{
  "encoder_pooling": "mean",
  "text_encoder_causal": true,
  "text_encoder_norm": "layernorm",
  "text_encoder_activation": "gelu_tanh",
  "text_encoder_bias": "all",
  "optimizer": "soap"
}
Rows from block 12 of the audio encoder, named by matrix and row number. Rows with one number belong to one neuron. Each number is 500 + 25 x the weight over its row's rms, rounded and kept within 0 to 999. All counts start at 0. Numbers have three digits each. After the name is the row's rms in percent of the matrix's.
# fc1: MLP up (encoder.blocks.12.mlp.fc1.weight, 1280x320), inputs 0-106
# fc2: MLP down (encoder.blocks.12.mlp.fc2.weight, 320x1280, transposed), outputs 0-106
fc1.934 102:466458520535504482505509469494471486469471468476533518492470506507477524535516471478478463534475516486533539546557488527505533544497483493501518494459507445504498526477478469513546557523532516523525507489546493503463497476476486485527510515532490442486487517498519491531516505515488473481552469491482475493458512455512462
fc2.934 096:478500491495532494493493474445491465518475509450514543543502517549534468524456490532476536518509469523539508518495516457480472512463491558498487575499449473537501481448525503515479456494471486494482506461503482488462493442469498501481498489511505486484500471478513508509491493514480503513472528495522483520463486479520509
fc1.935 110:505515463487536487488495516474522533516525528476473549528518528490511422483473476475493511486529462539450524455466514541545493498525502523467463487480504505491505504488506466481430471482484495512480508526506498532552482533470497525504487445471543510515494425489494505476469522516526495482439496487508542509556494529511498
fc2.935 109:481493494499473489512460473513477520520488497529503514482478515464460523492479521509532526483491510513492465500556464559516492522517488502491490447510531482500485489530491502461573562527526513480526512494489543505543519498478504495489518516508491507528471501548520479508510466519480439520482509488518534478514523533515507
fc1.936 100:498521465545497499488526502509460521524457530509498514492491499487488515531501490497496507554502452589448499490514455514522496540481536471454528514488496487547507506493508535511517481448517482455556498497488484495531476504486518528497486532516502504533492533501510537525493453513537515504506504491458518479535520490516498
fc2.936 107:521508486519472512477517494491517531486491513530508490479499490487478475484500504503484532482507514493498462509512453507477477559558543466519503492503567524510536529517523455436494525520507530499489429495488488498494455490484495445517503510502495501505492528551510492491538559515537533521476461502495458477548483499502493
fc1.937 107:503516502515467460498518492513468504513480520507519469534506469518485544490526509443472508540488523468494556519499485522506527551544499459509492466526549511541567496519454504494509489519504497487512489493533480492443455472502470530472479555490477472455485469501492478519484515504428497510544505514541453520464481421535489
fc2.937 108:510538502518508493507476478451547490522496492496516487546491479458508477488484490478500548509483540502508501536503548525532502454564504545520497534518500517524505429496519464530489429485506492504477510526520491481502495524464482521490460485497529508498532473499487509536498503471549520477516509494503493496495526467508510
fc1.938 105:468475479433462488524510543529497485517526494504466462504496488500479490496477508457488477468504498478519543517472509448444483497549461495527477519487511464484487507528469519501501491529534506506528535498472486493510500482502509490493514424474473505478490496494500470495509533483492468482460501564560546481533510492503447
fc2.938 105:479411492465494524513481533496507512531520489489517509519482501479478508509501531522486500519518456503476518481464507497542475478482525453488507475497537485475490486470466523506503492466455542531494527490525500491468507506485521563489520462506495488471494513494525481528493498496513513484482514494529514525486477469495486
fc1.939 103:538495499559489541497496560497504516534474503517481547500493526511528478476496535528465499534488473546531455476491499509480532479487563485481490477535473508500519522526511509477471494495467511516498520500531487515510467492532515488467520516463489536468512485483496535507524485478505529526475522502517515513497458509488451
fc2.939 101:532543436500525539515500503536499497487503498510468520478519518529512504494487470445460515487484506516514477483495516466519530509559457496520502541522515480497539526517540548480479506501517507517503477495481526502488479507477497434522497522536494544489470510534491454477536501520475508500489467517491495455477500472477484
fc1.940 091:516501484500487507522530522479543457479503462493487479501483495503490492446478467462512498484464524513505477474524521493533511481536483533481483481493472492439512519493528440469498526506512517484456476475525529495499507510473520501534506465518511496453509481508503473491510556498494463430512497520528464466515495455536552
fc2.940 097:505521520514512516525494510435479477518475503488476532504474524451525512519448526533478548450498519446515499547489527507479561543521505536487450492494518519492491493537476524565538465538548509519480554521498498457528517502491483515506491520502508479523503509539518484524448478524505546497483498509517510515493501541515472
fc1.941 102:491474477503529511481498476499442493506470502531498516522520532495507509481534543507490488490504502545487502482510510529540557542517543514467506514488488518511489544515481499497505542479496512495482496525511500528527500496500489504531504564508512498526510485483530499501494476508496491508571479482496501515452521496514499
fc2.941 106:515527450508511544479458510528475496511452499513566464499469495505524528554510496501481504528479489523517462512517479506475506514542490506526460516494451501558531498505526528506522487556517519492484523511487492576522526487526487473471503485475466508521472516479545466452492519457527483499481513484491506457476505504497524
fc1.942 099:551509517511462528489541482489477491528467489506517509481445538474464460524490546481526504508511504508525467478483542515536513523486455540501522460487515510522473552447504512474517490505493496496481480497516485517503541558508476500495504470512499504514494493512519490508531497509553479498506514534463516507519498514500519
fc2.942 098:527528492455477520526516474520471519498542505448485527467472522516497551511498534487520438530541558485482516486524481472518503442454487467498505507536501511534541515494495522502492542479484524457511520535535514534443517490480513530497569493525500467470497495485504498445521540480481468483502498509454498532512522475500500
fc1.943 085:445489509483519512509496540492510539474535526500502438532459501475536475516482488495488513477540481435512521531500457545435508466537461474497446504503520478456469502516521477535505503505515493481469512510488515498500501482488531496497527514498486535494514500513478515496528473478499525498444490524473541509524487496468512
fc2.943 072:466455542493489468512511512497515503525466534516541543497570515493464506531526488496483504526480492501456502495491492505496478513521511492479550494510450445436499549430503467502503540489491485532520436464485509493495497530515528495489511458537462472494503522438511469549521492500481492507455477479536496460490487478508506
fc1.944 108:506472495497522487508508498507480549471448500505471497499478510501514503459501482526503481513486523569491495531507544525518505493559540481464546516483510502493494517518457528456455526517518495509490504497467579531504528437518505498505540540491489524512521482517493488455473535479488500481506480516522499504491488478544536
fc2.944 119:516492437515478510456494501507484479514490518537512476469495478426452479501523481522417542489502488473506465503508490561499510512523474471515464481479547495505521490497480477486514466532513558558486529541529493549524491526503513515488502470511453505511507468491525483467499522507541519480480497493508500463452484499494532
fc1.945 081:500501476442524509505502537532483505478543491530508472500488551497523498469493433503467480460524469490531527502500453485467516487535502534501485506487496492454537527483504496510504484499501536522478498485477493478514469502525546509460527532472500518464535517519509487493525514483462510446497515523522503485504495478476498
fc2.945 080:471480485487530477513481562459530465521471500518503547506496505483529470547453499484490519529473465500476491520428519505509495521525473528528464504494490447433499484515524533488487485509513532518476470511457522497485491513502490473474495464508502533497484569508515496486504559510498529481445471481525470434501509489494488
fc1.946 082:492509467472536491512502547495502487494524489514475537502513480494519486459462525491489496471499479490466485498488502500485521475517492533494439543515498480477526478524503479502494509481541521486462509479462515500527508520486508506493558452473522511482486496493486485493486515492481503428437529509528511478542493480493466
fc2.946 083:520452489471506530512457521459490536488489510520513516500484485460507524505489517498507539477459482488452503505514520533526490525572487482494537463506546480491512451521506527506532510450505508509510508507490507479522530538502527511486522460510525509514510499515540486512469496532488487501471510525499507508511527548484487
fc1.947 098:484504529551470534508508459490472467518497468529539509491473513517494515575547485487503470494490531443506491495517488521482510540505448515499486484487501521469499481476502510499543524510477530512514505500535486497486491573475487486507458500509492458491475511496525498522518446512484487501578489473494514476437508461524470
fc2.947 104:456508508471513509524498511449516509489479519475491529501483513558558504520470482518521471534505485515501520517521511458474477489463512537441544571481426479534496489502508517509469487498469471486468520483508502508474498499510512500512508462506566485493491501467485511505504487461459500511494545527508506545474519512493528
fc1.948 123:517499496498550512517528468476483481530507515521530514526502475484480487478496508491470474465448519519472503459545530519539487503461532454532525524492501505549580446481496476503488495495524493455511504470535466474521502517487482505486511432536526512532481548486501507497500509501486504505520519505511521496484468514497447
fc2.948 112:519468510511498524500492495481494509516521508517506553509494462458510596452493490518531524463500510499537520514531504518500511482571493469556512481523520524486492450535440493486465519497512502513453504506567503483513517514500507497519533524491479456488544470528468508540487461496536522558533507483507523505552462456500544
fc1.949 106:509539493455535496489490486526510493496503444452436537501492539461491491475502519485532539481487499502528488485510530517502479495556480538495532486457493485470518543473484499436500508502523511500474502492531466489509536537485476499489507485486497484508507466518523510508500539507486510466504472544507489497547491536547505
fc2.949 101:519486476468508487540450551481452529487510492492500513493462503490500491506526482504517445514476480514509497485479464515494458488479479494511492470497500517473491514476461515496510523552503536451522586530483543534485503465473548520507478465531474468473499523531505474469485530516468456498490525509506545485461521529519509
fc1.950 088:513520482553492488465520502501452549517457523542502547496548538483496519512473497508484519555507461589471469467485462472553491540502577493461507506530475505514542503475541527506493448456498509484500497522473505510560477458501497517484494513483491499476480503484490528509492485491517469510501498487478511468524482476513486
fc2.950 098:528509471530477496477475476479491498474502514524461502475468491478508478528483482482467521469499514498528448485534445511480508528537514496513483501512561520532540518534542509427488511523526539473509481522466499469479485494470482453471508513483502532525509533557505476464515566486548494515466448496478480492553509525467470
fc1.951 089:496493504494500500518508495461541519475507509518489508496478493508505471526461509486504543566512486527466469487457533485503472468518487457465465484506496487477475511525488475471484464482500501513523530457460453536487509516505509496500533449477503512478467479473480480543522494521526509515443507530455564485533469582516459
fc2.951 092:526441505465525516509529453533483533490500492497479512460462485511481508477529468533521471512511489502512483501529519527496495504538500499455510465516486512517510540476488489488498542469496490522550455488528483499449502516476468495521524521501446486482473481488515491547526490496523485522476485489500513501509503506491508
fc1.952 118:511501473523496521517509505498465491470469472539536550472522472513534569531491485526497495505495490500493459492528453511485498519493512532499475493512483495454514458463492539498499540485469517516461507515480527543541542473513536501524486498479511507485495531497499533492493484483537459464502525488458518455527489511495472
fc2.952 118:520501506500485525494544518480515470501474519495474522480509519514448447511502437515490507507516485487481508511512502483507477512491518466475516529505529528553545507526496477473475503508508469529509485499512502501504475518497486476489529522499503527498516497464462493471457528514534542496497489531506519533510484565489495
fc1.953 097:484501511496537484518482492525482543506551523530497482492529508504484502535495484527479467467478536545440529510526514467509491537511535506484481487498495479555525456463459495507500459475491479512518507504490484500524498506502506511504505500487531509578489498484525472444470528505538509515500505463513525491520512521506449
fc2.953 093:492477515490496527497530508514455546506500512503465444534467483511524509495496498513487473520511493493491456475509505533515490514477512505510461470484502455530480477494474513484493529535528515510482506501472520521490481448474490528481493513505491526503528499508505563510504501525528523544502507479492502456517503531500569
fc1.954 095:537496521465499500514502444479462514479539481479485442494425529492505506474493469474500513496495482503468478437467472491469465530502489502463543469430543505479509519512532515525519478490507508507552493481498506503467508513490504493475474565479521497496525584534541516520518457509507476503497485506487452522487494505532539
fc2.954 103:499488552524534496517464526489529526494497447547513487508490476436523490522462515505495482525518517491526485514455521514491493511523522508518467501469481503464487512492504508512532459523523490518500498533554496516508489518480489492470502492500461536477512557509508493497504559484508544515472473494497481511482489473512510
fc1.955 107:509504439461532484498522512503508492505529490492504497504507529480499477515462489486461552464502500471491493507465465473525506462506474521502499468496498506447523530485470481494490477484510492504475492480462483493512540523465522541507490425440512471501519474502488495486501507510530485484442524513496471511525502489494501
fc2.955 100:446484494483470494478477531492486494530548495554469506498488497489526504469468568504518505498553489498536481522509514566511465535462461525503500487506492494499471470515485491480528530512488538475505489513471545515497527514493496555456518481502461491505493521499500465512481499486479463502495511511510516516527480544491479
fc1.956 100:499502520554481524502500476496469498499451483501501520509499513501514531512526522503488475549513497512514501483516495530533544542455518488495500468522500555540487523490500493491486491557501487472482510501519477511518517448524519494547454492529455504462495487476516503484519460497510459501549519532449508528478496489490474
fc2.956 100:474565473496502507445489482524526470502490496497509564474501519512500538555483510463487530504485505540530487502505476476485529500535475501520548590534464534478518527538536530496455523481475522482478487466521503507463480459521550475477507477504487538501481519451498422449542515491494490493521498475479503509512497483507501
fc1.957 093:490504545534536467470459484552478554509491499489491523520484477520458469512504497496509487492486497540501499465516502529494496522523553464497468470499519501557497505448513558501494510533487511532534500487542483509507482508498464505473531538486489511518500462518474499500529523501481494497495495447528490511512510498531483
fc2.957 101:446554522499537483518493484504460521497469521438471481492522471495505478495488458526488480515467462495512434527526498437508512476519508502531474502514480471486489518514518490459471495505557501492498502505493481482473486480457479502520471485523493512492488513552505549511544485522479526538489526527521495507500509463507532
fc1.958 156:507484473488480500497542514516525528528514484507494556474480528490524590515505509502456552523496473526462483521433533526488524518491472498503465503475537501555526471491531468527490477452492506508504463534514527525489446480501494477506526485493498506506476424488511497508528492481481478501523463556509459491491494492512519
fc2.958 146:503534513514492551505504530509476519525486523501487543517515481553475562498464494451520454475468547505529487547499494513489514500521517519499506484480498502515484536511528507489513497455463540472547485489510559462487512487494556493547514491489469520513513534488462487505498493495504524453495490550498517493485514487502470
fc1.959 103:510522476462507488518522492509501474482520527510504477486525514502496537491479455506496520469495441432524485496512455464494514490490520519533496524506511544464553503517522546535514500480501502469527483459464517452527505486530538527509466475485485474432530537500502500506511462500524475478505490516458439501551472479448527
fc2.959 099:469477534516482508503462524467534498522529476531469522499516485474521478511476500446510517467513500517482527541453498509528508502529446505534476531525486511464485518524515531501456506493448500458503447505457505465474498517521490480496488479520488495490522526462501463525470526477484512466496468513480462498544489522488459
fc1.960 105:506479503481497512482488495489513504504478483512520510504533497499489475537483543488490547525468492469495471488471501457529517484519484479527496529524506449446500547525552459489507500494514521520485513514474491510510491512477483483510535442506494481457492461480496501556513543513483507480463513508527505477474515509510486
fc2.960 104:477465466473547457514473484459471524519519510485468482496474498492577493514450485519516494465477487489543488504506495477523515523515493496482526485508448486528510471508523531515502479465530490496528507510505483492472538504497491534492496493493500456506511523496513452522479495462471472519516512525498491548501510471490477
fc1.961 106:500506501471524487501538501497482509507562508505484543513491504490487513449509495510461442501460510583438524475512517526534543515515492469517472506514511463560531528503513528490499482476512509488498527500522489511477472467494483509510525478522505530530488491460517492507490486496473462476538526519538532544496501474540487
fc2.961 112:489534484499493533511468503474506511509513496493517547543499488466479574476483495534515524488515525513501480531508524499522472471566485496538506479481542497502504489542488541462481504439503503481499488486547476451478518513488496472527548476519472499467497510576486515502521523496529522492520509504522521521531487452513515
fc1.962 104:475473493430520465520491487501512529463531489501505440504475490501524495534499453482487496465497514485505526515487459452463468476525498497529468485485509440480511511492511485539502467510501516527494514468458480503477518496471479477483535506451488499480488478535486489488508542504434475457462525528538488508467517480513493
fc2.962 094:457429472477520475501491534451463524523491509514495507541493483485532499474475534530479510497473467476498475533439510517549479491482516535537519484484479462461479473448487486510502438463512514535497488527523494476482541503457504565445492465487493509505508552486499507548491520527512526515488484501523489511466518469490498
fc1.963 089:502499501493495496513490544495554479473468475487481506509490516508495501468452493508529551526486483485504481467501522498512506520517570521483507529484506497458547525521470466476523499502499508519501487529514493509479463505507499504484502510465510479461518448498476487526516536510473531457476471523558535497531466545535542
fc2.963 080:502474491548508491542421512450540473505495504512477529471505485500499473488475502519496494470486506499478509506505535553494506514550529515495487463476533511483514510484524525544552463538483527482495536510484470511550528502492506464528479533527470506485467551533510450503496516508517465482469484499538505491496522539499466
fc1.964 073:492515500522513506508516512519488510501476524488482469484503512491509512481428472512496515467551505556511540509470498463470480520507499483504503474491512481479505490510490477532529469481539489530467522488480488482509520489505507508480515481507470493486521531480528486485503476492534477481468530525447502515524514545461493
fc2.964 075:553454522514487487471480507480520463521523510515474508482522510509505494529477544485505506573516485512489488480475545521478481486501485488510527525476498492476529520494518495513484518549507500539491474494530547507468471499478524455484498524496496508498502534492517463465517537553513514494450476473549515481491497514498489
fc1.965 105:468491473467548498514487492530473482499564449501487440491474487494505490534512453445458479474476500486467502488473475463515494514508461463503498507482492499464495515462484484477525472502530525494485498481504476489490550540485520498476526518467497523493503514542476516503505532517443472476508507518533490489471527414504527
fc2.965 109:454499523479525435506493564438507522493475508507539505521479461466541527525461532528499501508506483480512487533467516479484481497508534526522491495482456491483480437501513469504481493468482497543503520530494486512495540549463502519478479432490514519475510556499489501504481501518483559505481504494517498494492502497512513
fc1.966 106:493490475491536488488500487513465530481523564512513473519498526464508498475518470524448487470476488555482525461480479528544521552559501486439487490486546481547508496473510507503497488481495515487487496491507501512538434514488483513488457542508533488514474488480517520486473492490493516478509504487482507525499490444509500
fc2.966 120:472518491495477487493488469505499506500469485532529506511485483477479520496502537483492521497506496535510465526538502524490488546551478550512443470503473491531511481521484487427499514529546512476475508489494495513521494465531491504487504486503464491523551504518484514477531508489556491500469458469509474490500506498520532
fc1.967 112:480481527559523500492473490506577503512529492485475541523498493517542466500506505485482535545503493469504490522575558516519496555468513466486474475506479514465533499496526496461495496550526481500475474480534514510492508486515495501525514540545472549498500468475520469498521487507515458506479512503509499503544511512525463
fc2.967 113:495486509491534486519456506524501457494492540518497517500511512496505504449477447488491502482457470507496482505510486476507508486504471531500517554514458534473489488478525470520500559510478516505507513458441510492540523481511497507492469542503479469489483463485466482513496467547481499529540513492559549503524464524512509
fc1.968 093:466462486526524468484491536481495516446502487485524472526489512485465486507522448539500468509470512501470573513519511571463521490554489515508513492497518474500514527507468472490516502508477518536505487505528476516472460496490477491522523542476492451498505457498485493493492566499463491492543491458524456491485461469524530
fc2.968 095:498498502526529510496511507454512486533458532513480513523525488513513483480486490510482529487426483485550444532493513533472487496468502545503463474478510470527494486483495486507544457518539495517472492554516485482478488482501465502547445471490498497510482453513534564530503537516539530502496543533501466471454511500500529
fc1.969 100:504518462526522497500528477476476497481455526506529527497502484505531493527517477493470450525493484452532484530514532541529524521520483483456481468535462512519485500547470520515491506497500492449471528505445525470499508515512526517503519489518500491503505525473485458511490460495530510501473539531452490502493506466471502
fc2.969 106:525514477489469513490498420504535513519471515519520511504500499507497498476532529460449575475508507518469481495514490534496498494546488512486487543510509515485511445519493467474505547485519516500500426481471493525521468550532512484499517487524497487527480449462531493491491530503526497461525491515497469497493499511475471
fc1.970 096:498527488485486505519508542474547503448476481479466542501489520512514460474441439498488530542486507467442515469517532520484490518566516462483482474480537487457528496520501519485515487502483458522501526526511469524495476458511512499494491477441513484437519491509499482497499522523492514493478470527496534509552460496523525
fc2.970 095:515448519553524486527489453470533511529507502509468509488471483451451490489477487485471486492476482491523503529506522526523491520546508499447452509505529516481489534479515521530539494545510525508511486499479499477522520523484513435495481530517477525494498465497501458511506515493513495467490499508553526480479548504518495
fc1.971 096:523497498494525490500508504506507532509508541471476516543493563491501521480496484474553537441546480522532528531499478475441449506521536494476514481466528529525567516506519559476532482495501489527549511499495513497490497474490480500492511531442489485499517522510526477504520448472506472503482489494476504504547509546495501
fc2.971 102:506459526499497527480499526535517506494508464487470462457514477478496445480522489499476500566494486519491464491461501508511464465486476490539483530464545505458509539475509470463510488555486523508492475514511535504493460484477511510494488479526475546504468525489520504493506547518518538507464471524510527483509478493482524
fc1.972 101:521510477492507507526502508481485525461486466501491474513474497506493503463480480456512489506446521502499518495460487458502473559559510445513526481485540477490543534503449515493552481510476523544531510493533462498474492460445487491466455545448503467458515528518487490504513487513464503488490468488522507538491503508545526
fc2.972 109:517505554539544475509488494475537486461512471481466486508494470470487469513471522503449493536526501479492507514460546489495484536546527522525467500486544488480481509496507495523518428526508508539495517558556480485484521516447478516479504488519492539470514557508512479502507528471523547478464487473531537505481489472490506
fc1.973 111:516509492503481517487532478485419512531512483527511566476490510470485518516499550474521524523502512510538502514514479506525508544509451529512511522511511467495494541461546509465498487498522505469478518505460517512539529467491486514510537468497480472493507530508516500503495502507522510467469516536460510528499496490473458
fc2.973 105:533459451454488494485508479489474500465525490471487540472510507494512476492495483470516476521519516513518511457499425508489494490520459488491527480517473509533532453485520502463499500477480548454488507491517544534466494491485528494458522476518513430483526484453491491487468530504496443509481504496497498505524528516483487
fc1.974 118:497502494574495510515510507489505521499505541520450524496526518494528496525485491506453494509506503477558504481503569477524543544547499541498507482513466477474526516505494497517492509522506481530453500475440503460511433484520521494515491468522468465436488484461543468497495525509534523490515516534531491491534476525498438
fc2.974 116:471484479471487498506460460483503508487515486516448535533491529499567486507471517449500549464481504531491488469527516521521551483512441505464460523515490490493496447495527563520495559507493518440517498462499503477500461485512473488467518538497521477503526485489526493520490509527503450495503528505483520508497524511488478
fc1.975 093:525461511527465517496520458499509488494469497505511529486488524495483516527521437508531498510506522514474518501542458537478514548496477499504536463468464535515478540495445500516497479481480510521587505470501514468466553526512502496555470462523505483496491473542529508503516518522515502498560469535507490487500508469495490
fc2.975 092:530508529507465567525547533508509503524510517499456502483472528514517500491495473505465489504513482462504488543477534460469490453442544477504528527525536488516511486529479517518479487510451487496471486477525487482479507513470523548524526471509516479454479507446517532507505521496533521524507540517503490521466522487519493
fc1.976 106:503506456557534498496534462495454516505505519537487496487496514474478517533488488490502524490507462564485472482491509526551512495472506512444512512470473484549535520508531479514495468432480491457569491472459470457536456548477494503524507503516512496530478515496538501530495497500552544493506508481466522485524496559524494
fc2.976 108:524465489507467518505505484496471537490496502519474486477487495531532483475494509512492516454479517474504479494502471533457491548541536507521477475514522528513495536504495469470512532537496512480506446466493485479505458488510499451540491516507476490509484526532491510499516538517521517529496475503472486479531506493494493
fc1.977 144:503517490489493493495521534520535555533548465523448536470494519517526561482491519480451507489496463529485510528447528512483510538515465501512483487488579481564554481487534544511492452458499504514490465529498509517482442475505499484481527509490474491502481437488497503515517496487492483512507478507528490496482469445517520
fc2.977 143:509560492499534533511489541520509514509501514487508576517531470508451597492488487478524465511457550529500480520505479488496480454508487502483488498461525484495483533517528497459491479446483517470522521499528514491479498480517535503549515495488479502480514546504453507489532526496495507443482499548505505495488512495495482
fc1.978 090:485507513515516479504496448518471543525526540492474536512504516468506522487503521509509494524529490584483519487483481489510525560512506485491537489511539524571522522437494523497476464485516484492532499489483477491528482474531489511496505505509505477519492468513537513464490511494510530516470479516510557536516502535505451
fc2.978 086:500484521477456534483504485536507513473490490481460496475494484496436508488530498479522487546541521550498480464560474511474480500529489475486485443516505497523517507493496479459484546502485553465495507453543521509477506437501498495485527511504465496486543526478476480488565519496551444518475505474497513490546516492505541
fc1.979 138:535482507496526504485489513480530529454491507488523538461528505511494390495458503533500553472514513499489497495456492519523517516558526511476506488470484510519528497485550510503450523485501514516526475521529501499524450514512496494479472551504503489537493483519490473488545540495495490523519478470516462487456479497504504
fc2.979 131:511511502528496489544453508473479527477451486536482443490458504516534576501496496511465481525499499453530486472486499507508498535494510485509509486470491548502528530450539509548498478517527514496515541497494487507559502525486559483496455512543488544490523545488513471443504521535433481491483506549490479513464461502505531
fc1.980 095:470508489438515502500488506528489508532541495512504453492451524485516469495494535479491516463527518475517505478466461493465452471486468480495505536498554506490514509480563513492478499493512553486494517512489481529550507526505475488501529495469538547505493495487496530491509499477472530516439522518470568519527488527492472
fc2.980 092:471479494449481500506495519530515513495477461470526528479480508495459522492548474472535452552521467537493545491480484455503473503504507456448476454517498518484489544471465473478490523466485518507515506481513502499468518491525530528506521472538453482482502545491428496457551502492479494468466496465500525480509489471503501
fc1.981 082:561520495530507502511505491484485500518463492540535492477519506509475523522498487518511493495536514525494505458496491488523502555492548528489507509502478517514491474515501547519530455465469491456541499503497499446532503561523487532508451490524525473538485540501543503515502493517542526535530510495454443476526537522501510
fc2.981 083:547496482495459525493513497476464527492499492476488443472467501542549493519486519441503524505524500503486496451473474494490494504491524461572470531505520523487533483508513525531476476530515490502488463511486495505520465443462481451504467507545513506498491501514504522462492537523506559518501482500456485497493495546484510
fc1.982 098:473481486521494497503500456495458516482488498491535496498519521500489496556544447488514460512481538480476531503564476540466522567515447464502470481481493470473492494458500493508525536511510523510492485507529524491494529504495467501514476523505488467505488533491510487497497485519497462445539504479494454475445510401505488
fc2.982 093:481496511497501490495490489435513493488446513511525550539489506488516493516465479526502535529479475505528464511488491487497472502471501510466510564488446481507522418480526493493491489518504483506479503498512502502487482486509493502480496477503538445483508453450505501520467509474491524528494532512539467518488507511501542
fc1.983 090:503540493496535497493491476532490502528515511467480530515517487492535480501508543491515493520533502491490511494500499496487505529532520508490512478493493534543552505447492511464455471547520478469505499506495494477543504474504504510529498467473454500488491462492520503488502500510529513516481512551491510509570522543490491
fc2.983 086:474475516490477521504491480532526510491495507468506485454519493466468487496530490504488487529484519531522466488514423502494479459500462460500522495526516504470492504479480510494488580539476568467512505462482512498501469463484534514507485515525476496491505503480472458487507519511489450503516529529506537481506498521501515
fc1.984 086:539490489533513485492486506494533488475455521513518518480508480515510450514486483500533472509505492521430494504534454489457528506434510480503470475497538526497491465473481516532500491515492487496536507471475515478508526472496538513502504481496541486547486493531495523493513481522534502517480553499437451529493476464509531
fc2.984 087:512521515530502490490561491510506531521529496545490482486527488515432514471488499469478518504493523475481462518474521506520492480498508457557540530513535515493531481527516465480550508468511478503506429523505490480498471531477512503490500501539512509510501496525495504491516512542498527536504488529460470538498528507507521
fc1.985 088:491516484521469476501504500484517488466411501507505518493504455518464516537483491466523499522431486471482472478501534516526522504519517456526485489518524492528513498498468492479512509507497532523526488491500490522481467501485507476475508464483505489447458447506463475542517535532468525478488502520521534502476455467529519
fc2.985 094:469506457523529479483481448492533517501510525493468516518502459482544493487473502532482488462469487478499452590510528518566480498564516533500501540490527494514503470516531503520509465489484495489502511526502430475454506517466502500527470481517521528491481498524505503536488487454516468510511515521470522500519544495514486
fc1.986 106:494516490507500477492482546539501521512508470507506491489479492477513503485512478489482460505493483501516567499490502591484526531510483502504459479546551479503550491487530528534517500528499528498459497512544481524467462480539497498500502579488485486507465473494489520509530521484462481497571497470565462510473470470526537
fc2.986 096:487581529512520487504497523430525477502449527474531534513557502501466503491492481471502522505435493528503482504520508462492481467493495494508485508503528516476480522506537488465484488497530479511499523488540505470489481488505486475526451484505500495491507491543465499492535530522504517471504537527518488487463524471506486
fc1.987 095:525492545562441512503540526485504488563509508529497528484525513522480512504457536491492517579491465502497482494459517496516498466493481478480521502501504537503488518510494477493480491488465504482523509487514500495529485495496494490526500434500513508466503500496518516526543504505496539541522500504497556464557465550492490
fc2.987 102:497490487477509554506526469517518543508499470503483519480480525485523506503523445503493485457483528529520507511548499462495500502532479497443479504521525530568491565462474530508518517514476479514533466475513508452476497485472463477516530505510506490470500489527533514530478489487508502518505531510464518498525509484515510
fc1.988 111:497485506567496519498493527484493504484495536506526530517507486506524493532470475524489487531516469484444488513451492524472502518520503477481471504552532523487529449498547501516507496474475492487489512480500481516518513480528484474460480532486511517484493499520493532484513468489473530507507530471453536490490463469502534
fc2.988 114:523502510480530463503518446465519516511501506525495503483478515529495508509518477483508504505446524505486499486531509497475527500547509536514526509535494526529535506471513479450474522474511445542527439522531485498506503522520505460481531501491555550528521493473532449483534502476506512492532447486449475486476542488495523
fc1.989 103:476546471498522496507504491500458500496533518515468566493561521496497497486467509476516485485506475495511510491504492501512501553524476494498463526508519490502516461479517542470486510467544495461460518511480486504540480482499521521495493471475485488472529532469531505494449509482503482485471482510498514492552484508487499
fc2.989 101:527481535500501485511447484506519519445502494479496529470489484444459486499493487495499492494479462514491510492552471530515475498538471456451518460498525532497500457509505516475492558478499548445502514488498527485516494516511517471497495505523534494486555480476496478525482532530525441474478514514527545494545513566479487
fc1.990 096:500482488506528481501496566468555561499562493523473543505495514502513463499451464507439521505511457478468527479489479508472492491555533509506457514492495474480500530512527495504494479508496495519476498516436499559521469511495509511456515491460547515509494449495502504496496511480507530472451489498522564490552490543476477
fc2.990 096:475455480490515499496474505478473546504479519492492494469516490493511510485507483464503489509478483522487475486496496522509494556528496527508461453482522441483522528491537533489536513505535510523508516504475526503513515462470485477485523488499472528489477514487527514479497470494489453505481507511526515500514542520485516
fc1.991 101:471546476492534486513486468498458523502463531494487483482528518522458474489481488471526503541534484513450508499509560518516499497483475477473576545482489507515478533534475483483507483442514485466566490486512478467528486501514493514461508506465507511520496538484500503549518472521503538501484497516460520500536502514504529
fc2.991 102:522468489506483504510482486520548553484526461524487492502465455471510476526524472513546489512493481492488491510497469554510447512528448485490443465485509508444473498469495484509511512516461494476517469484466491506480477514500477428502459485522482450467498499500518494505510539503485494536491496475472460426516525498474512
fc1.992 106:501517487511528506504521504451472546497440524515491528483486529478481457508444518489515516507503477577518479481480522523524493498509517491462503513480506486518481491493556484473468475478475453491528536501464499531518573498530505486500512508491512498525500536479508509504497495507541516494466514522476503521488497550496484
fc2.992 102:574465480491503524520504450532432517481499506516530491452455520499456499526518511527496493490497532479518516454524491514518479513523492471499491448521514529514504509479472455467501529511534531496507479503541507536564516474493531486434537499520489482504526471481498494497496537486514493510475489483489490492491523463507490
fc1.993 094:468494512528499495510491478509508540488513536509458526489484493484500501514525499474498519525514494533497523571533499461508530589495502474490499493504493499500532508479500489469484488531552471505506517504464485488490553448519493498520546486489455492488504484484536477516485503507493488475469500544512511484494509506489450
fc2.993 100:502446527491531491509494497501486514470481507473499517488511495474482504483482483496485533516495481529494482507513498497519496472539480471504515544510468523496532442473518465505491565498483560507511502445517529498502504457456535503447503493499484493490521512448486453498503489529509488480493519503535493483519509481501542
fc1.994 104:496479482526519496490515527493504513456518528497540526480517483494529491527498458515496501522519476481487496510507463570480541485459442479491462450487504507513467499464489481526469523496466510479498503458422527482504517497488517501535523450496537499547502484501503483475516507491529527465490551530488481508500495489461490
fc2.994 105:479528521495464544475564470515513492501481523504470530524523520524462519461511506493470533479503482477514467523514540488508496505507486517475518519529499475498515477482519477487498535493504491525516404455489513472479471499509510499508537487539499467495492501457513530520503483489522467534513544498489494505507525509511486
fc1.995 099:507514477553472529515535476502473495508474511471506543497477483454478495541475496508554480520526514557532498464510489526474538552495511544517546492480503484510505512424539521490518507521517496488484515484469520509498567438490503492515501481530499465502505534529546489535493499525526510442524485529451489470498490499495496
fc2.995 094:529506513467492541493498460470488499496503510502509557463493520521506491517519511494494539489521515511514495461554493474491527484467509458529519489565560510504521503499515497492535550517486525492488490500555506510481488486509517483488546537533514446480510513492513502470496536514526516534485508491500480523486511503518499